config.toml
arch = "transformer"
model = "CTC audio transcriber"
dataset = "short read English sentences (LibriTTS-R)"
train_examples = 26041
gain_aug_db = 10
input = "waveform_16khz"
tokenizer = "char"
vocab_size = 32
norm = "rmsnorm"
norm_position = "pre"
hidden_act = "relu"
mlp_ratio = 4
head_dim = 32
fused_qkv = false
bias = "none"
qk_norm = false
parallel_block = false
inner_norm = true
moe = "soft"
num_experts = 8
moe_every = 2
expert_mlp_ratio = 1
slots_per_expert = 2
shared_expert = false
wave_strides = [5, 4, 4, 2]
subsampling = 2
layers = 12
width = 128
positions = "sincos"
residual_init = "none"
optimizer = "muon"
muon_scale = "match_rms_adamw"
learning_rate = 0.0069
momentum = 0.95
nesterov = false
orthogonalizer = "polar_express"
adamw_lr_other_params = 0.0023
max_grad_norm = 0.5
gradient_centralization = true
max_steps = 6900
batch_size = 256
epochs = 67.8
lr_schedule = "wsd"
decay_fraction = 0.4
final_lr_fraction = 0.1
warmup_steps = 340
weight_decay = 0.06
adamw_weight_decay_other_params = 0.01
Rows from block 9 of a small CTC audio transcriber, named by matrix and row number. Rows with one number within an expert belong to one neuron, the router's apart. Each number is 128 + 24 x the weight over its row's rms, rounded and kept within 0 to 255. All counts start at 0. After the name is the row's rms in percent of the matrix's.
Before each expert's rows are labels from the 100 clips, of 14848, where the router gives the expert most weight on average: "loudest" is the band of the loudest frequency at the time of the peak. Only what is clearly more common there than usual is listed. The data: short read English sentences (LibriTTS-R).
# router: slot weights (model.blocks.9.mlp.router.weight, 16x128, trained with AdamW), inputs 43-85
# up: expert up (model.blocks.9.mlp.up, 8x128x128), inputs 43-85
# down: expert down (model.blocks.9.mlp.down, 8x128x128, transposed), outputs 43-85

# expert 2
loudest: 250 to 500 Hz; 500 to 1000 Hz
router.4 138 [151 142 129 120 136 104  92 151 150 118  88 116 101 130  84 107 125 165 162 120 109 140 134 111 133 173 107 138 107 177 150 138 123 134 149  86 131 100  77 107 127 105 155]
router.5 095 [ 91 174 137 147 171  95 101 142 144 107 106 102  93 124 134 105 151 130 145 132 133 157 107 102 153 177 143 166 124 156  93 121  95 108 133 115 113 136 125 111 109 174 110]
up.0 099 [128 120 147  74 109 123 135 141 126 156 116 163  80 123 118 118 150 102 129 147 184 165 127 140 103 141 146  83  89 139 120 130 116 164 113 130  94 113  96 137 129  92 148]
down.0 098 [156  94 110  78 150 114  99 143 125 133 154 174 112  94 135 148 161 143 109 137  99 154 131 144 137 125 132 157 170 101 170 159 153 123 109  74 150 127 157 107 135 152 136]
up.1 071 [132 102 123 150  86  90 180 142 128 114 126 133 120  97 172 124 119 123 102 104 117 124 134  97  78 155 103 174 161 139 135 121 201  96 151 166  99 120 127 140 150 149 100]
down.1 084 [103 164 131 152 153 128  99 149 131 123 124 169 128 119 110 124 142 125 182 141 168 107 155 136 125 153 111 162 147  88 138 116 103  94 137 126 140 108 127 167 120 110 150]
up.2 102 [ 79 107 146 150 151 117 102  96 151  83 122  90 137 112 135 172 121 131 118 121 155 167  82 149 153 139  86 152 149 140 111 123 117 134 147 178 143 112 113 101 155  90 125]
down.2 103 [164 106 114 138 126 116 126 100 133 127 138 109 111 123 155 119 131 135 123 155 121 116 170 158 126 110 171 113 134 106 129  85 125 109 140 147 135  92 145  82 149 130  97]
up.3 101 [157 122 152 157 131 170 153 146  88  71 146 168 132 153 161 133 108 108  96 137 133 114 136 116 152 104 112 137 142 131 129 118 133 122 135 131 150 122 122 141  88 165 102]
down.3 105 [128 100 111 108 169 113  93 115 186 128 122 125 120 142  94 107  78 105 156 148 181 140 110  91 110 133 124  94 150 160 108 134 139 136 139 186 147 152 112 137 142 120 137]
up.4 090 [142 169  92 109 140 124  87 140 139 130 108 129 144 175 148 110 107 108 106 127 168 147 119 125  98  92 155 141  97 145 114 116 146 161 129 106 123 125 111 122 128 127 142]
down.4 101 [134 137 148 141 108 123 179 151 146 120 128 156 133 110  93 152 108 189 168 128 152 139 111 128 131 127  94 163 138 111 151 157 148 157 169 135  91  83 123  90 144 116 136]
up.5 078 [145 161 149 130 182  96 137 109  96 166 166 113 125 149 166 105 124 162 102 140 139 141 114 116 126 134 124  84 148 131 124 124 191 124 127 162 108 138 121  92 141 118 121]
down.5 087 [161 125 142 142 123 152 117 115 133 129 138 113 121 140 102  91 160 132 125 137 191 145 146 117 143 127 125 186 127 102 105 127 132 115 161  98 113 165 146 137 125 122 132]
up.6 092 [115 159 126 103 143 150 145 156 122 148 126 170 149 149 121 112 103  99 168 150 125 120 119 114 121 119 149 134 109 127 124 117  92 160 144 104 118 124  78 100  96  79 125]
down.6 096 [120 136  77 149 136  82 117 161 128 109 105  91 118  96 136 141 163 150 117 123 131 124 128 131  98 146 128 104 102  99 118  81 178 117 151 128 150 134 167 101 134 139 119]
up.7 095 [115 151 107 154 134 139 116 130 121 175 129 123 127 140 142 155 144 116 111 131 139 122 101 137 133 147 131 124 103 132 147 119 196 118 170 100 119 148 139 147 164 140  82]
down.7 095 [146 127 114 124 112 116 117  95 107 118 135 163 133 169  68 155 119 107 173 111 133 162 107 113 146  80 107 123 140 154 120 125  86 117 140 132 120 136 131 126  98 140 131]
up.8 100 [152 114 129 106 126  90 113 100 147  98  88 124 137 167 159 137 106 150  73 108  97 131 135  97  91 130 168 133 151 138 117 121 161 141 108 138 125 137 111 157 158 149 111]
down.8 106 [121 130 126 112 140 118  99 150 129 160 127 126 149 104 105 118  95  85 165 128 118 154 117 117 143 124 110  89 127  88 121 112  97 112 167 130 106  76 139 147 134 105  90]
up.9 100 [131  71 142 112 129 138 138 154 194 117 128 111 109 132 136 101 136 176 153 104 115 180 139  93 115 135 101  89 134 163 123 157 116  96  92 151 188  73 131 144 175 126 172]
down.9 098 [109 125 119 128 125 146 115 143  92 135 116 126 143 151 118 103 119  94 134 162 110 123 156 117 125 165 106 155 157 140  93 128  91 114 105 114  91 121 125 110 141 107 105]
up.10 095 [152 117 130 142 181 144 116  94 124 143 124 150 142 131 125  88 101 110 150 123  82 125 163 143 129 166 132 143  98 152 120 116 160  78 156  86 123 120 140  99 129 155 133]
down.10 091 [113 128 160 143 111 139 125 158 121 127 149 124  87 151 135 156 143 139 125 120 135 126 100 117 166  81 133 148 175  89 119 144 124 151 112 123 118 206 117 117 146 127 123]
up.11 092 [129 117 106 153 118 122 145 123 104 126 112 175 132 143 142 125 109 113 145 145 120 197 128  86 153 152 129 108 175  98 143 120  89 108 108  86 111 123 171 131 135 151 100]
down.11 102 [172 128 116 142 154  88 123 117 158 170 120 125 133 103 126 112 142 108 119  96 112 110 123 178 122 107 133  77 119 120 127 147 133 140 117 116 138 115 137 107 116  68 136]
up.12 101 [127  95 148 139 142 107 134 134 140 113 134 104 153 151 129 103 152 151 185 143 168  81 138 141 150 143  92 142  87 145 120  94 135 153  67 186 148  89 104 129 119 147  87]
down.12 104 [114 121 132 140  66 140 155 140 143 137  75 110  80 121 108 139 128 114  96 149 108 134 158  94 167 116 133  63 127 166 135 182 151  96 139 130 127 120 114 135 139 142 147]
up.13 105 [136  97 145 161 182  71 113 103 172 111 131 157 149 165  95 149 106 153 125 163 169  98 119 138 110 126 136  74 144 101 135 108 101 142 143 114 111 136 121 135 128 144 171]
down.13 099 [ 89 168 155 102  85 161 118 122  93 112 152  81 125  83 102 130 142 152 115 142 146 132 163 140 119 162 100 113  98 144 110 132 151 145 116 148 164 140 123 162 154 129 137]
up.14 090 [ 72  84 143 116 105 103 136 145 137  93 133 118 107 133 130 141 104 153 169 157 105 113 157 124 109 110 137 123 160 152 114 129  89 144 117 112 104 123 139 137 137 158 162]
down.14 087 [139 142 125 123 132 116 114 190 113 144 103 141  98 111 110 121 191 112 110 113 131 109 130 123 114 156 140 159 115 111 131 143 120 110 141 157 156  99 177 178 102 130 115]
up.15 096 [140 101 144 145 131 135 111 171 116 117 147 135 133 120 144 168 134 157 102  80 107 132 150  95 101 145  93 100 146 182 115 136 112 163 115 161 160 158 110 113  75 100 133]
down.15 098 [126 164 138 141 146 133  99 113 119  98 133 109  89  88 153 168 125 119 161 146 100 137 107 130 121 149 135 141  90 118 102 152 150 156  92 126 185 129 125  87 123 137 130]
up.16 102 [162 125 142 148  78  96 177 123 129 147 138  92 132 109  96 102 131 151 164 150 143 103 122 124 114 138 139 192 119 144 112 144 122 132  95 131 104 131 148 114 123 169 153]
down.16 108 [105 131 136 128 136 139 112 142 150 153  89 169 129 144  81  91 112 122  79 132 107 158 141 112 140 142 103 133 154 108 124 122 118 127 127 153 152 163 145 155 106 117 166]

# expert 1
loudest: 4000 to 8000 Hz
router.2 109 [139 143 136 150 107 135  89 113  98 119 168 171 144 102  86 122 146 129  94 114 133 119  97 153  95  96 161  90 143 100 134 149 148 118 156 118 151 137  98 148 108 103 124]
router.3 086 [ 96 143 116 142 133 114 118 115 103 117 178 162 137  74 151 138  93 100  86 159 127 121 150 150  97  95 149 146 140 121 141 158 155 156 134 106 167 139  74 122 119 136 134]
up.0 102 [ 80 132 152 118 124 152 129  97 148 103 100  90 151 116 137 156 113 118 115 138 151 122 132 129 189  92 113 122 129 109 167 103 138 157 162 106  91 152 123 130 154 100 119]
down.0 105 [130 143 104 108 111 118 143 124 138 164 132 189 108 178 145 117 125 138 133 104 168 116 114 169 139 141 103 149 184 101  72 151  94 143 114 136 136 116 138 110 109 118  98]
up.1 114 [108 129 115 106 117 135 146 126 133 132 169 116 143 108 115 171 127 161 195 127 132 161 116 138 138 140 155 127 120  70 123 126 150 205 119 123 161 169 122 149 104 129 116]
down.1 109 [146 138 171 163  78  75 105 129 126 106 145 155 151 104  92 108 130 118 104 151 142 155 109 163 111 146 151 130 110 117 149 143 162 112 170 135 116  55  80 111 141 131  95]
up.2 097 [103 102  96 122 120 115 132  99 131  91 146 156 146 147 141 129 107 123 158 173 136 141 119 143 154 143 103 151 139 124 123  89 124 111  72 122 137 146 114 140 146 151 127]
down.2 093 [150 141 140 130 129 121 120 126 131 139 135 108 146  93  99 149 114 110  93  93 155  90 170 126 137 176 148 138 109 107 151 121 158 107 138 112 135 115 149 160 140 143  93]
up.3 098 [162 154 130 124 122 146 128 135 126 141 138 152 133  84 115 131 139 124 129 142 135 123 144 171  99  85 180 128 165 127 138 126 102 110  93 155 166 135  99 128 126  97 112]
down.3 101 [122 120 130 147 166 150  89 103 131 108 117 110 150 141 160 179  96 124 102 145 135 138 125 140 140 115  89  68 137 119  85  70 133  72 171 128  89 113 147 135 149 118 130]
up.4 111 [132 112 101 136 142 163 129 119  77 127 112 148  80 126 134  93 123 159 152 126 139 108 127 124 132 107 122 109 148 137  89 130  94 166 179 113 104 122 114 155 123  90 120]
down.4 114 [125 133 136 126 139 172 147 110 110 122 120 116 153 140 123 108 135 156 170 174 113 152 130 141 114 121 126 127 142  92 169 143 140 127 121 102 105  94 109 109 136 105 132]
up.5 100 [ 73 189 118 145  93 111  90 116 138 166 142 151 175 106 122  93 121 161 126  73 130 113 111 119 122 158  88 139 125 119 127 109 116 102 108 167 101 106 125 113 150 148 134]
down.5 103 [135 146 143 133 184 126 107 125 121  93 146 107 123 139 127  85 148 143 130 127 145 121 132 108 136 172 163  84 148 119 152 114 111 138 140  94 153 102 176 126  88 129 137]
up.6 103 [103 108 116  94 167 126 120 131 124 112 153  84 195 130 124 149 135 117 134 140  93 141  81 159 146 139 148 144 131 100 174 129  95 109 126 106  92 166 132 101 146  89 122]
down.6 098 [163 187 180 115 113 107 118 113 166 119 148 119  75 143 134 137  98 158 102 100 132 133 130 126 158  87 144 159 121 117 116  82  85 134  80 126 132 120 124 139  91 102 102]
up.7 095 [146 131 111 126  63 134 117 111 119 140 118 147  99 155 108  82 135 118 117 155 143 131 177 125 162 152 130 161 177 168 152 149 137 119 144  88  55 148 132  92 128 120 109]
down.7 094 [134 114 135  88 131 131 147 171 121 123 152 136  85 102 131 154 145 143 115 102 183 121 138 106  90  90 150  94 117 155 159  61 151 111 121 165 129 150 124 147 119 101 157]
up.8 107 [150  97 154 134 103 101 115 115 161 176 107 103 125 131 119 139 110 154 143 145 103 133 108 121 142 166 154 152 114 138  99 164 152 129 107 121 137  88 160 155 138 108 136]
down.8 106 [155 149  89 153  99 153 165 132 140 134 150 130 131  97 132 125 160 136 113 122 135 132 122 128 134 168 131 127 146 133 132  90 101 132 143 161  92 120 124 143  91 144 121]
up.9 091 [143 147  79 136 167 122 115 108 134 119 142 130 144 117 133 178 113 153 166 141  96 169  77 131 120 139 103 126 111 122 114 105 142  94 115 145 122 121 127 160 126 122 153]
down.9 100 [ 96 152 137 122 131 103 167 108 156 105 148 110 147 149  78  68 125  78 120 111 117 112 131 169 133 140  89 137 120 147 138 112 184 152 138 106 102 132 105 147 137 135 103]
up.10 093 [103 132 139  86 143  87 155  89 119 119 130 135  89 132  99 129 101 127 171 106 152 117 134 153 164 119 173 101  98 165 110 114 126 178 142 110 109 141 130 168 141  98 158]
down.10 098 [152 164 161 165 143 142 149 156 117 119 137 158 160 106  84 193 155 130 176 123 101 130 142  97 140 170 132 185 154 165 121 154  88  96 136 127 122 115 103 101 108 138 100]
up.11 104 [111 130 167  87 148 171  84 108 123 156 117 119 118 113 149 119 102  93 155 147 127 151  97 135 128 145 127 131  96  66 117 157 127 116 147  62 107  81 149 134 103 120 124]
down.11 100 [120 127 142 143 129 121 150  77 133 123 101 129 138 154 115 123 127 138 134 125  97 104  99 118 144 130  97 108  90 119 103 112 102 173 170 117 114 130 109 150 150 101 156]
up.12 089 [ 90 125 164 122 110 101 108 106 145 118 134 155 131  88 155 125 140 127 140 124 115 117 109  97 133 135 145 144 125 134 122 131 123 125 137  95 160 157 158 159 136 141 155]
down.12 098 [149  92 169 172 128 121 113 156 128  87 116  77 126 160 125  78 131 118 161 137 149 170 104  99 149 149  82 141  98 112 127 129 142 124 129 154 116 141 123  96 158 104 123]
up.13 105 [128 131 115 109 124 125  92 139 131 122 133 148 104  83 150 127 137 154 161 113 119 174 122 186 153 124 129 125 149 113  86 132 128 121 129 122 118 140 133 124 160 145  90]
down.13 093 [145 137 123 100 106  99 130  76 111 148 125 102 130 122 135  70 135 154  83 126 121 152 164 146 105 101 144 161 128 132 136  90 168 175 169 172 118 142 130  94 135 118 126]
up.14 105 [154 119 118 145 150 125 121 141 102 118 111 146 132 145  90 160 147 101 170 151 133 133 106 132 139 176 136 141 119 184 122 160 169 129 173  82 158 106 106  94  75 137 108]
down.14 101 [133 145 148 113 103 121 137 131 138 105 128  86 150 132 172 157  66 120  96 141 119 137 150 141  73 159 137 107 137 140 133 157 100 143 125 118 155  94 159 111 129  99 102]
up.15 093 [165 142 124 131 154 158 101 139 120 134 168  68 148 121 104 120 136 127 138 122 104 117 130 126 139  61 154 114 129 153 118 143 114 134 119 102 128 128 143 146 154 135 133]
down.15 099 [179 146 121 122  66 146 136 165 151 148 109 136 129 143 176 121  87 103 132 160  95 137 143 104 151 131 121 124  92  77 128 132 143 122 127 128 128 148 118 132 123 116 138]
up.16 096 [124 132 124 133 129 100 131  96 124  90 142  99 100  91  97 142 133 142 137 151  77 117 127 123 162 145 150 123 129 116 116 129 105 140 147 149 110 149 157  86 113  76 146]
down.16 097 [113 150 146 124 136 122 128 120  98 147 161 156 131 156 104 139 152 121  86 119 159 112 131 148 111  89 118 136 136 125 137 173 156  87 125 119  95 126 141 125 153 144  81]

# expert 6
loudest: 250 to 500 Hz
router.12 102 [107 127 116 141  99  92  93  98 125 165  74 149 145 129  91 132 164 117 134 155 115 116 153 145  89 143 129 131  97  39 192 115 139 116 126 168 125 103 147 136 131 143 107]
router.13 076 [123 140 114 143 108 135 111 110 166 173 111 143 122 150 112 149 120 122 145 147 123 116 128 155 110 123 119 135 144  75 138 121 125 128  99 158 104 146 159 134 114 125  95]
up.0 100 [143 142 146 136 129 156 104 172 113 119 136 128 124 148 131 163 106 130 151 175 129 126 120 128 121 137 161 102 135 107 147  82 139 147 123 132 153 112 137 164 166  96 173]
down.0 104 [135 125 114 115 108  99 167 127 177 163 137 113 150 130 121 160 136 116  90 118 132  86 105  99 104 142 127 126 166 122 154 109 121 131 175 103 127 105 138 128 152 153 102]
up.1 113 [ 82  83  72 132  93  91 128 158 145 172 115 104 136 136 106 143 115 120 151  95 116 115 156 122 108 110 144 147 166 145 162 123 156 144 127 101 115 121 138 164 104 126 120]
down.1 107 [111  81 155 152 121 146 154 114 152 109 129 102 136 135 134 129 158 140 154 109 158 129 143 131 163 138  89  98 115 136 108  87 178 137 136  98 159 102 129 133 130 168 173]
up.2 100 [ 95 114 130 115 105 129 107 106 137 154 119 123 135 130  94 145 111  98 147 117 146 159 143 133 142 168 117 142 138 155 114 139 102 156 125  84 140 112 147 133 137 161  54]
down.2 101 [100 155 136 136 145 114 129 158 112 145 122 142 124 172 105 113  95 126  98 117 107 125 124 115 112 144 121 170 110 135 115 102 139 158 162 147 143 135  95  59 108 147 119]
up.3 107 [156 140 158  77  80 141 157 119 110 158 178 138  92 124 131  75 139  94 177 143 143 106  94 164 114 126 127 103 113 139 105 132 158 116 140 109 158  96 104 107 120 116 137]
down.3 109 [157  69 128 116 146 119 150 101  92 104 153  81 157 122 152 135 138 160 111 127 155 101 144 154 129 115 103 161 170 103  89 174 150 163  98 141 174  96 138 146 115 146 111]
up.4 104 [133 175 194 111 113 167 145 160 116  92 147 141 140 126  94 107 120 124 151 135  93 101 144 141  80 134 128 166 130 132 128 129 115 131 154 110 130 115 158 123 158 125 103]
down.4 105 [ 85 120 117 157 101 148 105 141 132 141 104 118 105 141 129 125 131 161 118 107 171 140  86 115 176 111 124 161  88 147 110 105 158 103 160 133 115 115 163 154 149 170 106]
up.5 098 [102 123 128 128 123 155 163 129  93 155  85 114 115 162 129 115 132 105 144 116 146 112 130 114 118  84 134 109  90 149 123 117 142 128 112 101 148 142  89 163 123 130 166]
down.5 100 [119 147 148  92 142 131  93 160 117  97 104 140 113 103 140  97 113 165 109 137 104 138 145 153 143 122 112 144 139 138  91 133 142  98  93 121 121 128 152 139 119 132 102]
up.6 100 [128 164 131 152 132 140 147  96 131 138 170 123  94 144 135 131 124  99  88 161 134 132 169 105 140 152 187 152  83  87 141  96 124 103 125  95 112 136 132 156 118  96 103]
down.6 088 [117 137  71  72 164 155  84 101 149 129 130 146 151 145 116 122 107 152 149 116 158  88 125 136 138 162 113 137 171 122 149 105 166 157 130 174 158 118 151 128  95 142 154]
up.7 095 [101 100 105 108 102 107 115 170 159 151 136 120 144 155 133 153 122 111 142 123 154 149 140 103 154  66 106 113 135  89 152  86 152 134  90 157 118 152 114 170 111 134 113]
down.7 092 [159 139 152 151 124 136  92 164 119  97 175  97 132 130 123 128 118  94 158 133  92  95 143 151 161 146 143 137 116 131  99 123  90 133 112 127 158 115 118 124 139 105 150]
up.8 095 [114 125 127 147 141 132  72 119  72 110 136 151 167 117 108 119 148 166 176 154 117 154 149 130 131 135 117 154 149 167 115 156 115 136 107 171 149 147 143 108 102 102 155]
down.8 100 [114 114 102 134 114 125 124 165 165  99 127 102 109 132  76 150  78 124 127 129 109 130  93 156 115 127 110 130 158 136 111 120 146 118 142 109 128 131 144 130 152 128  92]
up.9 100 [110 173 150  80 120 131 132  74 100 131 151  78 148 121 114 132 134 110  90 164 139 144 102  97 134 137 126 175 102  92 140 118 104 151 115 141 126 163 125 105 138 126 122]
down.9 092 [150  97 153 189 146 148  76 178 132 121 122 182 109 125 121 121 159 187 127 110 109 110 132 124 112 133 107 123 151 159 128 158 141 130 113 156 124 154 147 125 117 107 156]
up.10 098 [123 187 147 152 116 142 123 102 141 140 114 143 153 102 127 117 141 125 120 110 100 156 126 115 131 156 130 131 120 112 175 117 108 134  96 165 138 145 140 115 157  98  75]
down.10 100 [131 135 103 128 124 110 107 173  85 136 164 156  90 128  96 116 104  84 109 199 150  85 115 109 116 122 105  96 103 123 144 141 149 119 160 148  92 110  96 117 137 119 157]
up.11 104 [108 145 150  89 146 102 107 150 124 173 159  98 121 124 110 169 113 164 164 111 170 130 125 163 141 114 123 176  74 160 123  75 121 146 113  94 160 152 155 143 171  86 113]
down.11 099 [107  70 100 147 160 150  95 124 103 125 121 153 120 132 112 106 113 140 117 144 100  98 138 114  97 164 106 126 124  84 133 150 140 124 142 147 106 127  95 139  95 142 142]
up.12 113 [ 90 142 123 153 134 149 169  57  71  91 154 133 109 113 142 150 105 134 109 150  86 135 139 144 112 110 168 141 161 140 130  83 112 141 110  70 105 187 120 141 122 127 120]
down.12 110 [128 112 141 116 145 119  86 130 191 131 172 140 128 174 148 137  91 125 152  94 105 142 113 152  92  97 142 127  93  72 145 132 122 128 159 115  74 168  90 143  97 133 128]
up.13 103 [189 121 119  93 131 138 167 114 106 103 121 152 111 193 128 156 135 179  95 119 145 128  95 144 118 171 144 101 136 146 127 121 135  97 148 111 124 123  76  90 113 101  81]
down.13 104 [128  98 158 151 129 127 134  81 104  86 118 132 122 122 151 103 114 128 181 125 143 135 141 114 134  87 139 110 145 140 150 122 121 127 128 132 129 103  91 100 119 129 150]
up.14 097 [119 142 145 137 130 134 160 115 131 140 162 177 156  93  95 166 157 103 155 132  91 122 127 160 129 108 154 120 125 147 138 155 116 109 149 113 156 102 119 140 125 133 127]
down.14 102 [119 127 126 128 171 133 101 108 115  60 141 162 127 125 128 104 142 120  93  84 130 159 142 186  91 116 103 121 117 139 108 112 126 106 129 113  95 172 109 149 150 139 135]
up.15 103 [127 139 107 108 124  60 131 116 170 163 119 130 137  88 142 131 102  62 125  59 119 119 133 126 168  99 162 114 116 126 118 103 134 127  98 173 124 129 115 120 117 112 111]
down.15 099 [152 126 210 111  98 101 143 145 111 103 132 127 128 137 138 121 171 122 109 155 106 125 109 148 131 140 109 113 124 139 138 170 167 121 139 132  98 105 124  98 150 156 109]
up.16 101 [133 113 135 121 161 163 116 143 120 124  96 156 149  78 109 125 109 108 145 108  91 157 128 131 146 133 107  92 128  99 107 121 107 182 155 134 139 145 111 133 147  96 142]
down.16 100 [125  77 121 182 159 135 127 116 113 123 138 147 137 127  98 139 140 127 140 189 106  92 117 124 120 129  85 141 103 127 133 157 149 105 136 152 116 127 122 151 113 127 108]

# expert 4
loudest: 250 to 500 Hz
router.8 084 [126 166 110 150 144 111 108 147 120 155  98 131  95 117  75 121 150 101  83 171 113 145 103  98 170 121 147 188 107 122 141 119 154 143 154 121 100 141  97  87 146 158 163]
router.9 096 [144 147 142 150 150 137 143 130  93 166  69 135 103 116 124 142 144 160 122 137 137 142 124 119 157 143  98 125 126 107 141  94 125 143 151 139 106 161 128  87 124 125 113]
up.0 100 [151 138 178 123 110 117  91 137 117 143 138 118 146 123 121 119 132 137 158 121 129  91 164 115 127 157 121 118 130 145 112 157 111 122 120 151 102  94 142 156 164 137 188]
down.0 095 [139 155 152 138 161 127 122 126  88 178 114 121 118 115 124 102  94 116 119 125 145 140 108 134 111 155 145 121  76 142 159 143 141 143 127  97 152 161 134 111 135 134 135]
up.1 098 [119  95 141 114 164 138 121 138 104  88 110 127  77 123 139  87 162 118 148  88 173 139 133 139 140 131  92 153 123 136 126 142 126 142  99 125 143 134 122 110 113 103 136]
down.1 104 [143 145 115 170 111 108 157 104 146 122 131 163 147 140 121 157 157  91 151 157 122 105 143  99 102 149 153 140 163 139 187 118 105 166 128 121 143 136 145 111 118 121 119]
up.2 087 [119 134 114 131 135 112  87 137 121 140  73 172 133  92  91 125 125 178 100 119 115 125 113 101 141 149  96 136 134 106 130 118 166 153 133 126 107 126 125 100 115 126 122]
down.2 089 [116 142 159 105 142 128 107 145 135 153 142 135 141 151 123 152 131 130 109 164 147 134 104 174 115 103 159 100  53 134 166 142 136 144 109 122 131 156 158 143 138 144  84]
up.3 104 [149 141 101 139 116 131 119 164 101  82 149 112 113 110 159  99 142 123 101 116 183 129 119 142 144  95 152 139 122 115 178 144  83 179 164 143 133 152  90 132 140  92 130]
down.3 101 [158 116 132 124 133 109 133 131  95 139  89 144 143 154 116 118 170 123 172 104  65 152 161  92 111  72 120 114 169 142 134 161 147  80  85  98 139 112 148 116 131 130 126]
up.4 112 [108 159 114 137 129 150 106 140 134 135 151 189 165 118 152 130 134  86  95  94 223 128 125 114 144 111 117  79 114 156  91 106 161 139  94  99 103 105  86 113  98 136 131]
down.4 097 [ 97 176 162  71 125 161 101 134 132 115 146 113 108 131 117 130 121 134  85 129 122 149 105 162 139 142 113 116  95 136 129 185  90 165 121 129 136 128 129 128 133 103 102]
up.5 101 [139 129 122 140 135 125 112 136 125  95 121 154 112 144 107 136 137 123 123 100 126 120 115 103 111 114 124  95  87 112 115 148 109 133  93 114 177 109 191 151 113 140 177]
down.5 104 [173 137 135 119 116 151 172 123 100 127 118 117 177 149 145 118 141 141 117 132 131 134 147 137 125 108 122 154 111 128 126 106 103 134 116 155 114 122 126 133 115 112  89]
up.6 098 [141 151 134 160 114  88 143 139 144 176 152  71 144  91 122 111  96  95 122  83 105 126 142 193 123 137 141 167 103 123  88 167 125 105 134 136 131  93  86 148 103 136 180]
down.6 100 [ 78 127 125 145 125 178 146 107 116 104  84 152 102 115 123 118 140 150 182 116 154 106 158  61 130 145 111 143 135 139  86 119 104 121 113 176 128 119 112  91 190 135 114]
up.7 092 [ 67 174  90 102 145 103 152 126 143 127 139 138 161 138 108 158 120 123 106 123 106 165 112 123 101 142 163 122 115 133 182 139  90 118 140 136 148 139 151 102 136  98 104]
down.7 105 [137  97 112 127 109  90 109 132 117 144 131 117 136 115 123 108 129 132 147 101 141 162 127 118 143 144 137  96  92 133  94  93 117 170 102 103 122 114 135 147  99 109 148]
up.8 096 [184 118 191  75 123 126 124 149  84 108 122 140 106  85 162 160 102 112 125 138 138 122 125 135 130 153 101 118 157  82  87 145  97 129 142 116  99 128 109 117 151 147  91]
down.8 090 [100 111 116 113 147 148  92 134 145 109 120 122 118 148 110 130 137 138 154 175 118 119  84 100 158 101 155 126 139 155 147 100 145 109 170 148 161 137 114 114 121 120 148]
up.9 100 [120  82 117 149 134 128 157 154 147 128  83 124 161 108  93 121 114  76 195 111 160 145 101 153 138 146 132  95 157 115 149 119 160  98 133 163 153 149 133  96 144 116 128]
down.9 096 [145 138 172 105 163 111 155 176 161 138  89 113 157 107 142  94 134 105 123 176 118 114 153 147 140 108 119 146 107 118 134 104  89 143 103  81 113  95 168 120 115 133 150]
up.10 099 [149 108 107 140 140 134  99 121 103 127 137 149 147 122 216 150 111 170 126 133 148 133  85 121 128 134 109 105 109 127 142  93 143 108 115 119  91 150 112 108 147 116 140]
down.10 105 [150 152 139 179 112 126 161 121 174 143 114  98 137 115 105 140  87  95 131 149 128 127 132 120 110 100 145 124 103  78 110 161 110 136 151 169 145 131 162 126 121 106 107]
up.11 105 [118 138 121 138  85 165 118 142 156 142 104 118  98 108 143 143 110 132 135 120 112 148 125 102  93 135 109 109 101  94 155  95 144 145 127  78 137 107 123  67 106 101 167]
down.11 100 [152  89 109 110 121 150 153 132 108 137 136 139 117  75 136 108 113 107 157 124 119  93 105 142 100 111 126 154 152 137 118 120  94  88 112 132 136 134 130 120  95 116 123]
up.12 102 [118 172 108  86 154 146  90 174  92 123 132 143 187 156 140 126 136 129 126 129 113  54 103 132 159 116 130 116 121 121 120 104 156 129 135 126 135 132 118 112 156 128 130]
down.12 108 [111 143 106 121  99 137 151  81 107  81 132 106 137  96 133 118 127  96 142 122 162 156 152 143 176 121 103 116 109 145  92 148 125 127 114 178 116 126 130 144 118 134 129]
up.13 099 [122 103 132  98 153 126  79 122 133  96 156 175 173  93 177 154 119 108 110 152  72 123 135 114 139 153 129 113 163 137 143 150 107 143 141 139 130 101 130 141 141 116 131]
down.13 089 [116  85 136 142 107 140 111 178 105 147  99 116 109 109 142 107 109 168 107 178 127 112 171 127 154 127 124 120 116 102 138  67  94 116 118 136 165 134 134 170 107 117 135]
up.14 106 [133 116 164 140 163 135 103 119 111 119 141  97 157 111 182 133 127 145 126  90 143 136 152 130 141 142 114 153 131  82 158 133  89 119 169 121 174 151 138 140 119 121 133]
down.14 107 [127 159 145  90 109 126 102  90 116 155  78 138 137 119 137  92 147 104 124 133 138 156 141 100 103 108 191 100 136 107 121 144  91 113 107 138 117 121 146 123  85 103 192]
up.15 095 [ 96 120 116 134 157 130 127  94 155 123 121 125 130 115 128 144 134 109  72 162 113  97 127 135 124 109 114 105 109 133 116 160 134 136 122 147 121 177  76 147 124  98  91]
down.15 097 [159 140 122 119 138 127 123 133 122 142 109 121 110 132 118 184 147 107 138  91 113 161 119 141 177 122 150 125 100 137 121 110 101 125  87  89 115 160  96 113 155 148  76]
up.16 100 [ 55 115 158  90 127 135 107 155 165 126  99 136 123 158 106 182 152 144 162 104 114 117 105 136 116 114 134 129 165 121 138 126  93 157 151 101 139 123  93  94 132 125  99]
down.16 092 [117 124  96 131 150  92  78 140 159 106 120 128 125 143 122 196 129 170 105 141 180  91 141  90 165  88 145  87 125 153 120 132 143 141 124 144 129 163 150 115 152 151 111]